config = dict(
    dataset='stained colorectal tissue patches (NCT-CRC-HE-100K)',
    train_examples=22605,
    image_size=48,
    loss='l1',
    activation='gelu',
    init='torch_default',
    beta1=0.95,
    max_precond_dim=1536,
    adamw_lr_other_params=0.0017,
    steps=5000,
    epochs=28.3,
    lr_schedule='cosine_restarts',
    warmup_steps=500,
    weight_decay=0.1,
    adamw_weight_decay_other_params=0.01,
)
Rows from block 6, named by matrix and row number. Rows with one number belong to one neuron. Each number is 500 + 25 x the weight over its row's rms, rounded and kept within 0 to 999. All counts start at 0. Numbers have three digits each. After the name is the row's rms in percent of the matrix's.
# fc1: MLP up (model.blocks.6.mlp.fc1.weight, 768x192), inputs 0-63
# fc2: MLP down (model.blocks.6.mlp.fc2.weight, 192x768, transposed), outputs 0-63
fc1.339 099:532507413516477533514554501496467525503505436464497498549532524512480500515529476506498521525519515500544511480471530528499511587469516505504500486486514487493526494534439529491512496521501471
fc2.339 099:503499550455535517511461490522515448460511544512475435529466486463512531505500474544472507514492462510464487508482490487494504489529479520450483535476528505506484493504541506523521506486462511
fc1.340 121:541530545523472519503513547513486522472534514529485546472544504494517509495510485534498480481458483444509466482490479563517496498452500453496524473470516514490488486521525484500526459495496494
fc2.340 116:487477503483506506499508457518479457481481516506513503496491510489483508532534497470514448502504528546494481496464527503452513492471464498504509495509500460506494507500467503455516468508501502
fc1.341 085:486480512523535510511491505506474492504537542524517488487493521529579523508509497538481462455537512485523520540514506463479476494525488491483553534489480525456517504476531549490509556524502456
fc2.341 085:538498525481484492491509505527542484505497492459484487549467489490461498516471492516569486569492512529514472491492510536500556545514483500480503520491529448519485510512473492526473463481464533
fc1.342 079:533498534509519501477481479488472465467481515492531516496499525548530503519469476489507502483483496518503494474529503490442502490489545472456521521533516502448525512492461526502483524498504502
fc2.342 088:471493499461464469524529545507547499497516487495480510529489459456470503481514524482492504508531507502519527507497487521520510510508504530537492512474495500516493479546519477474512482522484509
fc1.343 110:500520520515531532507463441511469487488527476533524506494507535518445515514509477508484492481461502506521496469504423542516469482522460465503486444469514520514494517487459518486493469492488536
fc2.343 102:545502543513477515490486567496521489477475484494523491530503549520536493490479506491497508508526453453496476532503529525531533528534523533460514564512518493474524522503503527527494514495549471
fc1.344 095:544509488486505507548475481554487515493496519527528500510516555546514501518533504460491478498485527549504478514529530537495518470517504541520508472510469502473485516467468448519508506499473517
fc2.344 099:492467501485510504536498542482503495522514495493494505502514477472500514475517512503505547530515446477481511510471484489561476542482509498443495518457452443506546524494493512506482494498526482
fc1.345 083:534479442519503511507503495528486503459516468506520486454499517500520483524507474497491489501523519503506499538485529469493467484530479489482508492508487508476484528523471547526537482468497489
fc2.345 089:505515485458494511502517513491528500518478504468442480520479517502521494461504516516524460519490502466519496466472484526546495483498462467520510502492500502528489482477495466501496493500509512
fc1.347 076:532499513593470509513487468496484475495506454503546557501507503481503492500506475523508479489512516473505519470511501495541518541451509535473508510471525520453525510466506537546500497449488520
fc2.347 097:489503493439527529481484520479527521470488498474489415471503501555540500476498501499487485504500452525462469556499518473502523451520470480466489495528526554483487545528500451491495528516514507
fc1.348 086:517496505471475496561505471484495509457510513520523523485493474544525534513513527494501514467479512544498506502500473498462460478482522555525510484503501464547520510483465477497530525481529482
fc2.348 091:434461535529469534477517510499524479500482494500509499485497527482502494484503445538501500477511454483457479535499506470475510478483472468496503487558538529471466510471523497481525507492497532
fc1.349 088:494470485531512480519497496514491484498482469485471503553474481449492500481532497512532500487487478515480519493492509463479489520498504555500472477524524522492530470504474462454543489511487507
fc2.349 103:535521458456512515504535478487483514555517447502507495496489498507504494483486505487437508481476512498458511516468501500462486499510509492550493495496511457495507498463526492540523444461515504
fc1.350 104:520484500529503495509497466489491518479493509531513472491512482493481496512507484520495488489504512460510471485448498511512457511543483492492538531496518484474518467525504458495498554511522516
fc2.350 105:488516484527499512537494530483529533465512465502508549514512480513506495452467532474492511484525501474523525508549505459504521535462512486512482467479502524502485540481538492520484485516510503
fc1.351 122:488505478544473489579487480479495528498493506534493525525482511500514490497506439486505530536520434514502431506465498520477518507511513530521507504522516498498490502520500462475499485503549526
fc2.351 097:495472457508508493506453509480492472507480522481472463528488502446490525516517504518502514538484538452488527484501506477505541478482505516464497492514477492521518497491521557488499540486513538
fc1.352 106:474461492536513523510474505511511470510528497495546500475501522509479475541490449541502456534487483536507466490549513502497551472524492465493484520484481509488532515470547503474524512482523495
fc2.352 100:523534506457497523499523520527481486526503502470510459501489550523537533501496521482507527474485504504506507517448542542549453521527485496541467471508483498511529510548499456503481499512468508
fc1.353 102:528521511575461530545495494486512493525516533481554479499487454499467502485537471511487512524496471574477451509530462511479529497434511518525475510509476500517464479505511483494508563506512537
fc2.353 095:524543518503523496484484493461477487515507509525445511504507517450460484489485506503533452548502460535467544521522445522529494483520486499504512446443502498489489486534517499508502496488520506
fc1.354 093:526542463530542494453519479494484527546513492512494534486533508482500523495464484497484516473499512512506456466511521490534525510505448493520507493511501511487495437480518556471538496475513439
fc2.354 091:492507516493505464502535504507500447472455474481475481520428473518479456532482506495516489530510476530509557516507492509533458455501511534489469501488508483518522490551473498489491509516482519
fc1.355 095:529524523539546488516510498471493485492496511494447483519432510536471528493458444484497523502492492503542506509478481495492530533505512483501482435546533487519513512530517485488513476519540490
fc2.355 103:498503481476437492461533498526497482489492532491499514496494521468472504491503478470527534503484501470518522557506523508483509491498533494478512524529478453515505526484520510440488498502462507
fc1.356 102:512499507527530533495490564546506477504513473509559538483510504436466500528533504516493513491473530483522458509484482488510510500480451485497506514478492498495523488470441528478496522494475513
fc2.356 100:527473488479504501475478486492496478487497513454444536494509491496508518479479482486524525502477521467507497486465490512493496516505522490525497449527485465491514508502558494513497524457547476
fc1.357 092:516457474487514522539488506518525496507553494508487483528461529508480499522467506538499519500478494498529495540545497484496513494520507508455473525531502524523483479521513488504513470504505513
fc2.357 073:495486498461463454496461493453514484527476484512479469480512508494484467474468508466484479491495466475461484473475456449472445446488484479492478487453494502452479480491471494454460464502475454
fc1.358 106:487505507449460517504548509491463507476502475520513493491456448513524494468495544457470524465499506520481484477472543498483494498474544503484528506506477524501517505479484473548480504481497469
fc2.358 103:530504491531501471491552506493501514428564528471492538543492533499500485486513513489494491509503475511482456499504510519513555529466503513486468489473492491517491511508510487537492495477483486
fc1.359 115:494521484532504486507496489493490472520473483518479504539457530483536472472508478486520519482513493519503502535560505509506483483468531550484487491515502541498479529490512514466488507499430510
fc2.359 106:497480449481519466554498460513500503543528494534521497497504484522486521531468517495466514513479505489518516496471516492535471524506506498485525465457486472517497488498466471498521511482522506
fc1.360 089:479522517491487505496459504487457512531454499519514544502521523501511490511558514525470513495489507508511525495538484540502472484491487532498539468539495515502519497482531513474449518559455526
fc2.360 097:530466504507492513531547509511495486492515495486464463482527474463518518476483468436522517536506460519460484516474533495496517492497510474529507490453541470512468496528496470535545495481547523
fc1.361 102:513487518512494503506547524534476511542534517514508482491481516519475529473486513535496538465483521505493505470498524487497501470523531520515516526467425499503494502480474532504459489527497491
fc2.361 097:503443515523511513501489513478529523469463451511481538492543503447500477502495472520521443489579480509522510471519481544471529491508482481543545518497497531511480565473497510457501538481482524
fc1.362 117:512533503546528498538503525490481504503500512547482519508479454475542486550515530502514507484470494480466497484488480529502510507481473490478556529469470513486519526498496494499516486497509480
fc2.362 111:480531476515522516491477485523492490484492523466492526495494457510543499470504497540506506493485503492488494505487493501512510495474480519525503476523509476475457472452531502480519529505533434
fc1.363 110:496509513496469494516486509479522503492502484505531487539443519481543474485475498516501460505548500520532531478485511467473492464523463570483454493510493469512548493483515525479486519487520509
fc2.363 110:467517527514500486464530494512485490484469488484495522509577517536480508492504490522489477518456513538509493493492482514494505515502427508505502462525483517512422500525575496531544495492489495
fc1.364 103:533450499497492511484491480492479472495553524504547492488538534500477526517531492506523492457529493498539550522534488515492504505546469485476528496515501487508518497541527476501521485495515510
fc2.364 104:554543508515525547512496509536540533547524504498513482520461489535507481466529491532465531516498489521491481480505499550518487533534522495506503473488527491462488488484473479514452495508517481
fc1.365 085:510516531495530491484480509537484481490490460482497531501536470532477507445485492517462510477491442482526442495489534496493493472516512476525519525504509468479501483485497525493446514500542473
fc2.365 095:486491494522479471476515516487531505511524491510496458493532493541509517526508514510502486466484555527522532480519494462537499533499479485448481508510496483516475508493522479499498484529491503
fc1.366 100:522504489455496497489492469516516456565515480484524503456511502480516495495461478500485486465485511513479464508492506492485489539550510456485502501514457490467509492547516497496520465524542513
fc2.366 102:464518499501459496536508553460507557484496471500501489521482506496490538512540515489517519508532491540501497483532487491478494475511516521510487471472470496507490457497473548490488481459500513
fc1.367 119:508471491510499480535522447457450501505515489443500531481474517476506536509495486502507498492541503457532525474493541501503514489488550547507469520494484493495514482557527483483510438528524492
fc2.367 106:498523515463554503517446536547477526511504494538477499528505499540521489526479457503489522494489513470486486505490525497523493478501509508473499520497513501494517440508528498505466495502513511
fc1.368 083:461505523502503493559483507476538476522523497506519499508495542508452532539460528501513513503522473470509458521463501436500501498467463479504523484499535490531467480492513527526503513515489517
fc2.368 083:545500465521502520476537515485488513486507508466505482507485477495520496467508471498532511521523507513461524507528475542540466472527524539479499497498477549472543545513472502489507461487500491
fc1.369 089:506512515496494464532546486540577480498479485538525523477455524491497495475516439468499503518487470514494489487490483454520514507516468472440528528560501513503538513481516479524484509478488545
fc2.369 088:485526540483492562476531507503493545473489502477473476489529505494477536551485557510510491497527479488483561499530531526503527506485525530529494514482547484521502533547488472504523528514468504
fc1.370 107:513461526491486529507497500481489507530512508517555476520521446456522522506500520476498545521506499493542475531507522539497486494463513489459490501466463502485447465489480467542527494521525543
fc2.370 092:509519537460516478513507506499468499527531579524497493498476494548459502509482480533541542521492482497478487553498537502479532526528523486516523515530565466501518503517472495517472478475504521
fc1.371 103:515543512513483475487492479505437520492539499521490492477482504521474516578545493493466540476456534525485506484509535475472509468543496498473513514465488504523526478479471512516547512512515498
fc2.371 103:476502493529482475532436488507527485529472509425516511497535501515477486477487490540476514517538496483516471522502485542468500514510496502500499500478485473504445477530526501451487475471478544
fc1.372 126:513537488516497520499556478550468519468479484498523508481525490485477511509490493544512492465509512452453512515496502497538508500491513491464554457534512494518523520495473505487571551497435492
fc2.372 114:505497512501535499454483533484519480478479559473468525515493487511554562498466513512476508544513490518507447532552502525530491526555443530510506497527490528497530512496488492467471491505531492
fc1.373 110:503503494480510481570475467498492515480490529486487479480489557529461499496493504501498512498482484460482485500487517481520512489515504479516506501512567487434495504485526532534457506487447495
fc2.373 091:479483472528517506531534482467468533516522491468477556514507511493527491484523445523477454486497560489532498467527503534485452553481483497517535508489449510525473496522505510482522499515501512
fc1.375 105:504572473485503539492518504500477464505501512480534477528486546474507490501477451532535518493479481458504514459487505505473541519509494536529506502481508453517482500516531465503538492544508514
fc2.375 112:553510556515547499489478493507547542529470499526523484486474503516481490533470535485492481487510524494504457505513480525515532482527504475517497510513534509539545482454502525514509496531473544
fc1.376 119:479486580536517497536473476488500506485523517544513460515487493482507525514489485468520504550507484485474466506524486483489466495481478505468515446519483517498472525467529474487498492509510519
fc2.376 079:489548479515542528500497488494512454507499472523472498498476529486502511495487479491507472527496480501521503548492520486485519506498528505520492493511572481483506450562528516554520491467489484
fc1.377 092:561535518532524497472470569507523468503509509532514517489462503496572499497470493497472454492507503532503494464521469477465488494496509486488546478534515521488525557552505463541514500487459494
fc2.377 107:517530505514497465499499508553508498492491468505525457516497509442475511515499507519540522491484500483507500502516518452505481510517470524524512525474473500471495434488530469480472492505500509
fc1.378 092:511487535488502482553491468514493527529508458490504469466520558505467490505516516471479476496492521454475456511516516451483494486506484512511519489481526484526466573461480517504495426476483501
fc2.378 106:505531447500528499508530479469472481477485508503516471533494469517541514471461481509520511489509470553507525489464520523522521470542517505483494458475510507491545487524522503517537523531550466
fc1.379 122:518486495478481515494579494491524477477481508538493491494486543498476513438531483480495491480493497448490548514519517513530509480519486507516485457508484515536515473533493485510524503534482501
fc2.379 128:481467492464474516469541495555521484518468461469505574470497489507468535484470508497494511491468529529483516560514480533513547541479489508500491475518489450500520513511493529550491517521477483
fc1.380 096:462507526476518503553504507478491486537471521455494542524578495511518532497500477534450510522490491523499473474503508509535488487471474478504478496517508489534496504479542481513580508448533509
fc2.380 096:491462495528495486528539484492494510491505501556497485508470457491504529520510490494547496537502507482532547535548522489485484479498513538511489518486477535548558489500514489477474517504492477
fc1.381 114:477472499504517521514517482501487512490516518510498458475524427485497521464518517498506497522481549528518501516483468495510524493473549512491430528473501539496530512500490500535487519492484503
fc2.381 099:483494517496442486505495514501486485503471481532553508505514487500513501507512488506489489424513509505507490473562524481502500483490481482479504517504500490484479513513503476518443489522462488
fc1.382 100:520536555511506486436559523478489530511537503480483527504508451496499506495491481475479461494511534525526478503486501507509450497501508490484467497478484497511533475496532497501545501471515484
fc2.382 103:498484480471481502507480478507496468473504523514507521472491522475495458474552522485490547496490513476481491478498499468527517520531502519515537486520461509511444501540507495502485521496501512
fc1.383 126:515488508503528521605518522498523528523486504533532530495511460526499488505522502545484515513502487481463502499485479476459513516485500505530524475496477503511539508563432500518512506476522528
fc2.383 117:550540531487512515465487495493500508475523517467478501498508510483489535534503448506493487506495490509521476527473494493498478488482479498517498515524506541491481532494496488458561444524521500
fc1.384 110:526467489548494462513529514506460502468478494483467484481454486546520503479508506527511477508528491494496539528518468517492484546488516532534474478464471518529551461531454553485548496536522516
fc2.384 106:539556478477496506508456511442502494494469508509468521519521495479486496539547479460510481500513479456506483519535502486460508471479513485508519540477495495495482531487546485513468488506532528
fc1.385 107:497526450496531492514445550464504480496493494505539513472489500552496475490477508476482506490525521479517507518462468525483480526485440480494453537508519521504545490491464513467468473506502512
fc2.385 108:528490504492472461534501518509479528505547560484506481526510516486505518509487533501454516508452514527484503531519494491516482490505566525494495483506490496476465528484532505520494561458490492
fc1.386 078:516532491496511474415465502470455493489457503533493503486507502456504461500444494517467506485529459541461430520513506491544516517508530486540475482525449485508509529500465488500525520513490508
fc2.386 092:464497518504504528498544460509528481487531473441492536498493478515480513533523503485520455505491534442535559492499519501447490521476485535462502472482512495460520455485543471527476507529491526
fc1.387 095:525482527502488513574453520481538484527539525502522524482524526537462483536500537549450495498536480536512461514478432452495525520514494480520471516503507500499526523498486526472519539539516485
fc2.387 093:512496491495479484467499504528426480460542481474507514504454482462536461484512468468543517515506475485491507444505547512519476465485521554473496480518493535495500479486486468490493467510503508
fc1.388 105:477503502472551480519498486542525511485490486464495453521491478513501537535514507505516480497500473471510487475501519505502507489456484521528527456486528480486459510488500532481485516497461550
fc2.388 102:487504490501480489475542544481514523470526486514484495492517486493522472493496511477478506482503518506478495529527520513508478501497505537485454502521464504497519497489528502530509491529493500
fc1.389 091:487525541510537548542498435494506479545509492471474513477513464547501496512504466542526503523488493529512466499540468529520523532511491492495498479519549451510486496489492507506484487473484544
fc2.389 093:491496515510520473516469508492549547496514539473529481534472495518502515491508523494492496518521527458483488488444494480487467443483481532519465521495464541527513498513482487452461471519505445
fc1.390 122:497495496541523524522499523493467516489503517500456504502480485503507484507469533478511515506512521558500497536489455486496491457497537484509455485510447528499499535476480555539522513490500531
fc2.390 121:498453523504469467480505510529531505520494523518511493465542496504528497540521528512504504448442477509512527492507528482511497483474483532477488486500513507503544480492500474538497544509493456
fc1.391 129:539547474482465506442578552475513484477426510529490521482487496478466495488494482490542530523466488461522524462499489527528506536479508477457518460461510501479502532482495483528523506499507466
fc2.391 129:483471551510512538558507493495483499492546527522483488542502503553519524512525480493509461536489473506488493488490501458497496499480479510475518499478524505513544493482463495479486466493527507
fc1.392 085:574515522450482516525512500508542493509517499536481510466517525475485477519472515502486491484483508532519563523533517511519484490465535493508492486501499504540502562482520514508509515538492450
fc2.392 090:465507506531482539506508504484457503441496524495507507541513484518489502453531464497489518527528485521514462486469473518502541525508470527519504516493510515505508449535512501492467513478511506
fc1.393 107:453497498538507522517506478509535493531482443518459516481505477478510536519516541520500460541539543529487477516512515488526487529508485495468506513535517460487507495500502478489486492522530484
fc2.393 107:538545547482522509486484486489539496508513524535534477483497503550456526498496512498494525493460467453483466497476522505496508517481529519521503486494503497514494500480441488502522531456478467
fc1.394 080:508519490509513513517503510521493531503479476525504511490514506467476496556454492467518446517490471542500526514495453506465535527550523515535510515476534493535486520499537497530523521506506500
fc2.394 086:476470462550473492470472513470503497479504499487504491515480523549508499486527498523452493481491533482507487455508488495508456490505475493478516498529479512511486499499439473417503475499517486
fc1.395 082:448466545531486505532555501481499514519496488508532480484466509492524489520495520479547493505494507455481510526521539491464492497537485541525502494480521480515466533479466464533543474477521468
fc2.395 094:521540433445507488497495498502502479549529480471458505474545539507476513489448492508494461510499497484499492466494490462506502494496523488486490480508505502476546504489520520474473523551505525
fc1.396 105:450513499528497492499494487486473534508529497493494498471547509504510518494470456540500443494505510515510484493475513459478505479514488505533499476506462491558487533476499468464520473505561523
fc2.396 111:539479485490473539481495544468529532500515502515528493464501517494549445507533540469481476480505493464497503517557499482521496523490504469486510495528491522449502444495555506508508504483485469
fc1.397 093:489517448525479488513475477495505502496500522468534493494501524496529465471508471460524534516506506491461527484503515544488544542521476471478501477512503551503503478532499508518486503500512495
fc2.397 098:514456497495478542487484541517494448489494511531467494477455495500482499537502548495464500497487511499514481510488504459519483477492494523513478547549494475497484501542484456501503501522489475
fc1.398 127:505477529494539506496507483488505451498516496474498561466487480472492505461522466532500536501523510519484490497512501453514486517494501495473505536476482495524520503545533503429507459518507485
fc2.398 104:485506534510491485479476471527515474523486511500467487538483507472494520509508500521483538504498479496498507485510482469464474515458503512499490446477517523505553486533508527534502502508495508
fc1.399 107:522469495546508508463519485478501515498506501504477548488498501467500513517521512539486544497538497521515486545471504510500512509498528522486530509502503551524510511490523499514545518501511482
fc2.399 104:462474526497491471471486483514519518501463531505557476483489468532538517526497494479502504508500510519518503483508493521508490468470498477518496499490454505476471514470520482491462493499469508
fc1.400 131:536497484483514459551484487562487565543481511500430536459493514491510512501479506517499474485493490499517491513503485520494511537501495527472526479546490483530520511526486536504501516520559494
fc2.400 118:492490495473482477471532500517502513520533573478480508514488508500482523481443477522472510504501478501545510491526510484527489504500503475499535547533476489536488506523507477456477516518485516
fc1.401 076:503510498529497516437486490481541471486504493500537507513517500478515486534510501474515498476489517504485525504493514512518480537481475478543490517467480535484546506483489518531447472505497501
fc2.401 078:484498538503532501479500518532469496516490501505496493511498541497529506498480489552518517559485503506502489523502480503475547477528569485485518523561494507543443492520506493496514511504498506
fc1.402 100:441489482474488497520466508459509513472460501478459504514533491435462511498492520491534528476509546490479518515499481503535461527503467482529507464527546526458466495530535530504532475525478521
fc2.402 104:558458516536544487483498490508525514526498509524533479504531489568523483483533467501492492528543447474506502493470545484488515479510542497485461552460515503510546497492507454509496492493536468
fc1.403 079:442514516535471486542504476521453443493479516507532492503493450467482533448483485485519495515531492469492535489501510497553515467521478480530523504492477497529488524469522503505522494510508474
fc2.403 092:507474482473500508467517519480520532525486496456462477519495539524500442533577490493474519517445494529508512504469481499470458540499511521495458474523544492461511464513462498471501514530480520
fc1.404 111:510534471490496495509479503491463490460502483520484489532477507494494547462484501525501504512466531518505458510512490504484536496470474474531538513509484512511492475538478556529520497501527509
fc2.404 093:534469519486484505462506524525485479532495502451469487509492483499516519500487478456505540537516510465501535541510489490505498501528497556502504523508520502534546495419531563515479494530461549
fc1.405 114:508539524504486494521483528502489521462540514510497500490545474500515499462524552484494454483530474485484481488477530494439499521515483469507517525485512522517502509507506552546453501500510477
fc2.405 110:490554498465483501478474460474522459507445467471512497477470477501478471495452451494545496496486491466475475530490509479522539500509463506513514493522532501524499507502523500452489434521488502
fc1.406 079:477504454477522496464466532505482510494485510499490482464495513493499479474514533445478536479477474494537493430480482522480546528513525478495493477476483480472509521529452448512506485475506488
fc2.406 087:536529525540479492494513471513518436468506512509535522552474479529501505511500444550486435496499530472476473518506515474475477465477491481487543516506472566498505507466515519483477511512508477
fc1.407 096:504460480494499435480519502465490448502528516515480506492487493533493482484527490462527494480484538487515496486475512553503479433529524538500447481526469490469532479513497484477508502491511505
fc2.407 094:513530517505497509525535476503474511489499500453542527515502504475489490514502502499484483524504454542467475480535530487503448524484476489519503483467473503502478454500559520499485530475459509
fc1.408 108:489498506488541511539508540531515464503505528504508445453514493515503511522477532510465504478507520468495532497534501487499539487496504497504467487525501550459531524451453522520486494521497524
fc2.408 106:453540440496507490478466525500497494533513482485547518465502496484495510496496499493529501468526524479492463491493493480510498449487558537487513472539494462479501476514510512528539474528511488
fc1.409 089:561469538471460486497505504500442494518511525517465521485518516508540499462462503532487493486477478478415505507457493518509548510500497498514464488511525498491518507478484489533543530510493491
fc2.409 093:497577489508536505522525543539515477535507480521498459501494499464466502543525493478529499468518534533563521493547524500493468486524516488464534481489514507484500491496519483477505471521510535
fc1.410 114:551510507502525471462502486529475486493537458538519459490501475471492503472493493504548501438537537514507551447516481480480498509536516462509514490481493485502455515493511542490498509496488447
fc2.410 110:502506509519504447519511532498506501494502528527506466548504504501494509527558514519521475556462486504487447485499484515486487526500433505490498480559522534472503450497540510486537495496502499
fc1.411 096:508543464511469470561500544494457530460544532557507504481471497475498542474523487485502508504489458509467463497509484537529544519494501483493545508526466508498502477498530474501507500537504517
fc2.411 094:523472537493498519492484482512507469470449445485494506501507491519527506515485482494491484538514521521524520505467512450477491490499470521522474537482471517490506480520517499489462519486490494
fc1.412 095:502457457513484493527512496506480478472532519522525497465500481534508507504531561512513532462508504514487521524482456511493493507512554498548514473514477465489558506477539530514505480514450503
fc2.412 093:532479519485489536529517519529522486480491497484501512490523466447497486485504492515537509443548466510518504506507524467533496529512485537488474536457501567513489560484478490562479511508531536
fc1.413 129:505514539519550504583519514466441492530476502518494518524514519482498504480469460499522518521483451524494513504468538481522550519475490461526486478457500510509561480487513481497520486496501499
fc2.413 113:485518470479507539496522503540488457485496510516481518537456477480512533501456506516529513529531458488476492527510513524508528473503479491503508520536495490523501495491457515501507465514520526
fc1.414 094:469508492486474514510512539509473502484523515476478512499544501520464531515478450519474465532539447493453490485512531483472516507497523517499513497495508484540502524522508446533517514483500533
fc2.414 071:568559532536526515530501519516533515533505508525530520518507490496560511492535528506513523538514525523515549537532499522521495495504497512538505514512509535501498523510480532515528504516518510
fc1.415 118:470506491533490494534499528478491501500514526496490554516521498467505478517519474481479492487534478500484531515484527471517526516499452506447505514481448511498526492555504522426464465467517493
fc2.415 105:518529531473504525468519464519507512530504497513481497495490504497515475503519480493524542506519490469477439464494505507550489515433493496526507479511514498559492473486536463506541492532492510
fc1.416 089:506510530514500503522521509504441492551518489449512479456510449523470536528515501498499525537526522492522477504437497462496500496492454484534469523550477509491485531539462489468514471485498510
fc2.416 105:488479487548484477498482470485529496482502502555471553577475522488511511436509505500503477505425496509466498496526532470542491513507510471505494491509498495483504471464524524510514509463523519
fc1.417 111:551488484478461482492499502474488512501520492527479502510468497487462507488510503496488532522480515493505496497531482479430535478480494530481499497486506518501505486512501456519472512493490505
fc2.417 077:506493498524503488501543533530501491509550500512500489488465468457523499529465480527503486488521484527522505494529560501517497512496511477520541505509511522556463484500483509542509539497517500
fc1.418 089:523527471518526495461488526494457506510548499519495534471438455474500547493471515499508502524513519527528494419516509484487501517527492481506491505542501505520465525486478506516489530455490474
fc2.418 097:468508516498520507541497510473526478472488508450544550510510540515471466546500432480507547478471498497470518515479519501482478466516510458512476482477472520514484496494468452506481472511499505
fc1.419 097:532517538508485525510528501474474483494507473513516448504503514464523480497503505496506556566493490502505497531495506442526484459500497507533517487487508503497540531453465478478492457542485501
fc2.419 101:514516461526515498536523515514486547513505522512489541546496500530508494504500453466518471512499451502495515472511540493500504559498483514519493538508491500512462470520505523534490514527481490
fc1.420 111:533528521533503507604509488541471512521460499477491484480539515501497496491543483545497493543503486526504488499483473497521503475518497503508491515456457537492531508498491530455515487469500499
fc2.420 095:499484482551506487519448492473466524455478521505535517537493473429506538522505533463507519508471511450521506537547516527484469526512477518462532515468522485508482494503527489512464528507511519
fc1.421 104:506467526496499514523469477492502509490474516523492537490522488503505557506460521498503514475534500498437480522501483463497498496457489487465490471465512514518511542541472524504511499446492504
fc2.421 114:495506489499547499528527496522456494514505495534520478512513511506479471516502461497517517499446482501550489471480523500487485484507490474541530501493488457512493435523512486533460476512493482
fc1.422 110:487536474519522541446497508506495503519442483534523494485458491482450520520495512548509476524524534500501530487473515505486536501487504495471505498461495499488511487530489520466512493490475487
fc2.422 110:494499535476475503476475537520524456488503510526441522482540501488513493509480512511527528473482494521486538515495471488508503514506503513534499466540519526567523528466489510509541543477473479
fc1.423 106:523517503528520505457508523490485460514483511491463501545515468539484461530467501519491482466482480502463534512480502542520514525480473487478466492495431521510496482556497512498470518528508489
fc2.423 108:532481471495518486496515503488502511491497503505504483494539477468515500517551467483501491534501511508491473490510490501504506490499513531539509476469493515516544497509514512536513517480495468
fc1.424 084:493520530528519491497453511531495529482527493503525510502492542510505471521488501537471466521521520485475544510484492502510522471458514515496516545510541500461510483473516557455495524500449507
fc2.424 102:515508483464525513521503459458499525507525474524521476498500457522492527511488508457478512532470526519484498450503472482488476549531535514498473427509510493495472503557524480493552493470541522
fc1.425 107:510530509537500504551501527479536473553441502525502535469501496545514501527494542474521457515495474518539485484446536493488473514498527441538493499450520476513499537498485528486514471514465482
fc2.425 104:513491454509521501501487486500450493541470494521450492527493474481497507504513481461502503517519479470525490483505488545532491486494527511494553526516496510499545517498476509522552473481543517
fc1.426 094:503506474468486502590508486442527513509488456489511497518508464465512513486506523481528545535507491511457487487530482546503522500516501508481517485530480474513499491512539459462531511524511511
fc2.426 082:497497505534507468504520473476448467485519511451518518488510491499492520504464451518469457504510513496507534519442523523510469482506515474516499520478523501453477496507468546511482515445486526
fc1.427 082:491478536475548503510464500483513482461529486499484520478468495470512448496524540493564519511524502521566470499509494542491512489496506530469496527482521503536484528505505550455510527516505483
fc2.427 103:497461478491482455464514498500535536514493484493470509496549499497481495492497514507443508514491515489455515503504490465489493553461485478540535480500496473480516472471513449516480506524495519
fc1.428 110:513516469465519510534496487488494511482529534476529508457499482518460501480490465531493515490479535483453496529478461548531470498510486517442495505478501524533528503524450499465504523521516508
fc2.428 107:523468520535509494502508511507495482528540501505476521480500482490540470477476454476483497465509481464539487456495513515479488488490464512545500507487535503466524508542500427496483498492484504
fc1.429 108:494506493517517521495549476499518461548507457576533512519499529496487468514471505475513486502498519516499480492474530481457540481526498483464493489485525541509509508495504523542481502511469494
fc2.429 103:567515541504512509464483502526493517466535575442486524454531480481511500496532496503504477532440502488486513512530448553503484539485466481543484461488494468517496510509517496537518510499483462
fc1.430 134:481501533521488492531484526497535492499552509560472484504486493521516481451503453521549499513477488471544502507501458510515508483531466473484498469526505514520467477483471497486535504503488539
fc2.430 122:532529447476486507502490514485463505456545521501480509503516509518519488457496475463535468522525509466488507480460529520459513477447502496544479508500493530493500471472515495462459502522491458
fc1.431 093:496511538512471497541497516511484532436482484459536509487509522486496516512504505496419497512520508512455541520499461515479501467517486481479491465503538503469491504480459509466477513521519467
fc2.431 101:554491477491512482481504498500520446545525528519461474471521446490536494484507497470572485489462520501509527480480518486490505505509480465492501509507468516504513546517522505542490476483478510
fc1.432 133:488529522548486497502501489475510474489486508454535491498488462523525498497499499520488477502518493482542464520498490487509471501486454491462495527546471509534489523492499499496511509479459501
fc2.432 107:489482490489468532495495520524514504493516456432441537508425490501520462511473554492489510476465521523523539506518455474513460497477489443487488506503537501516512536486479498470509525523494437
fc1.433 112:524505531541508513445479566523521544493476507513468490525466493512485477503514520457511518488465512518466483483512523494538508540505477532487556500517517526485490502486459536512515519486468474
fc2.433 116:537485497519472521506466502477479472450486550518506454465538494504503484524525542457505504442519538467496507513554499466468481456512520519511502555525512474496480517523543488508508499493516473
fc1.434 095:458502510505477500471465501517494478527491481503479510500477485521525473546476517525545477481454474434464495448500506495512484540500482479482500529518486507510491482512474561519552494536518461
fc2.434 095:537469492535519499520546524491508510508517477548514530481505475454494531491437502495484489510530518537567488513476494550462491485548517525528539463468484490513515519520500489455491497511506523
fc1.435 103:477511468507505525457483513500537469514537483535523505476505478486475527477513514539493481529497525478546522511479477490482492465495521481487558503474514508523559495499483586492521545490499479
fc2.435 103:541487450477494498518516524485478454461518469496512525509469519490506477515513497526541510489515502519459493495502493496493492480521451529508542520530496489468486527443503461488502489528473510
fc1.436 069:488517534475514530487479483467513498496499489528490494499499504512473504506504489496526473525505469473484477489532512543500513440472473518497567532524522477479542536493490535506469505502499475
fc2.436 071:500501499505491540492508526525464510487519502523483534528466513469499461495528540511495526479463509522493603506518488491531462480504537458499463466434517549507508488523480541526526507488521504
fc1.437 093:490461499483476490549479476467541486479475492496497506536494509502481492557495459501515491538486488466509457495536516532480538495541474536510497503525501494551481498495554477465511481466482518
fc2.437 075:470524477466477504471506483459468443490484479485477466452465491467492485478468489477475451470472478499462484474479464462469458469466474450462487469487510484491482494469467499474483469454480493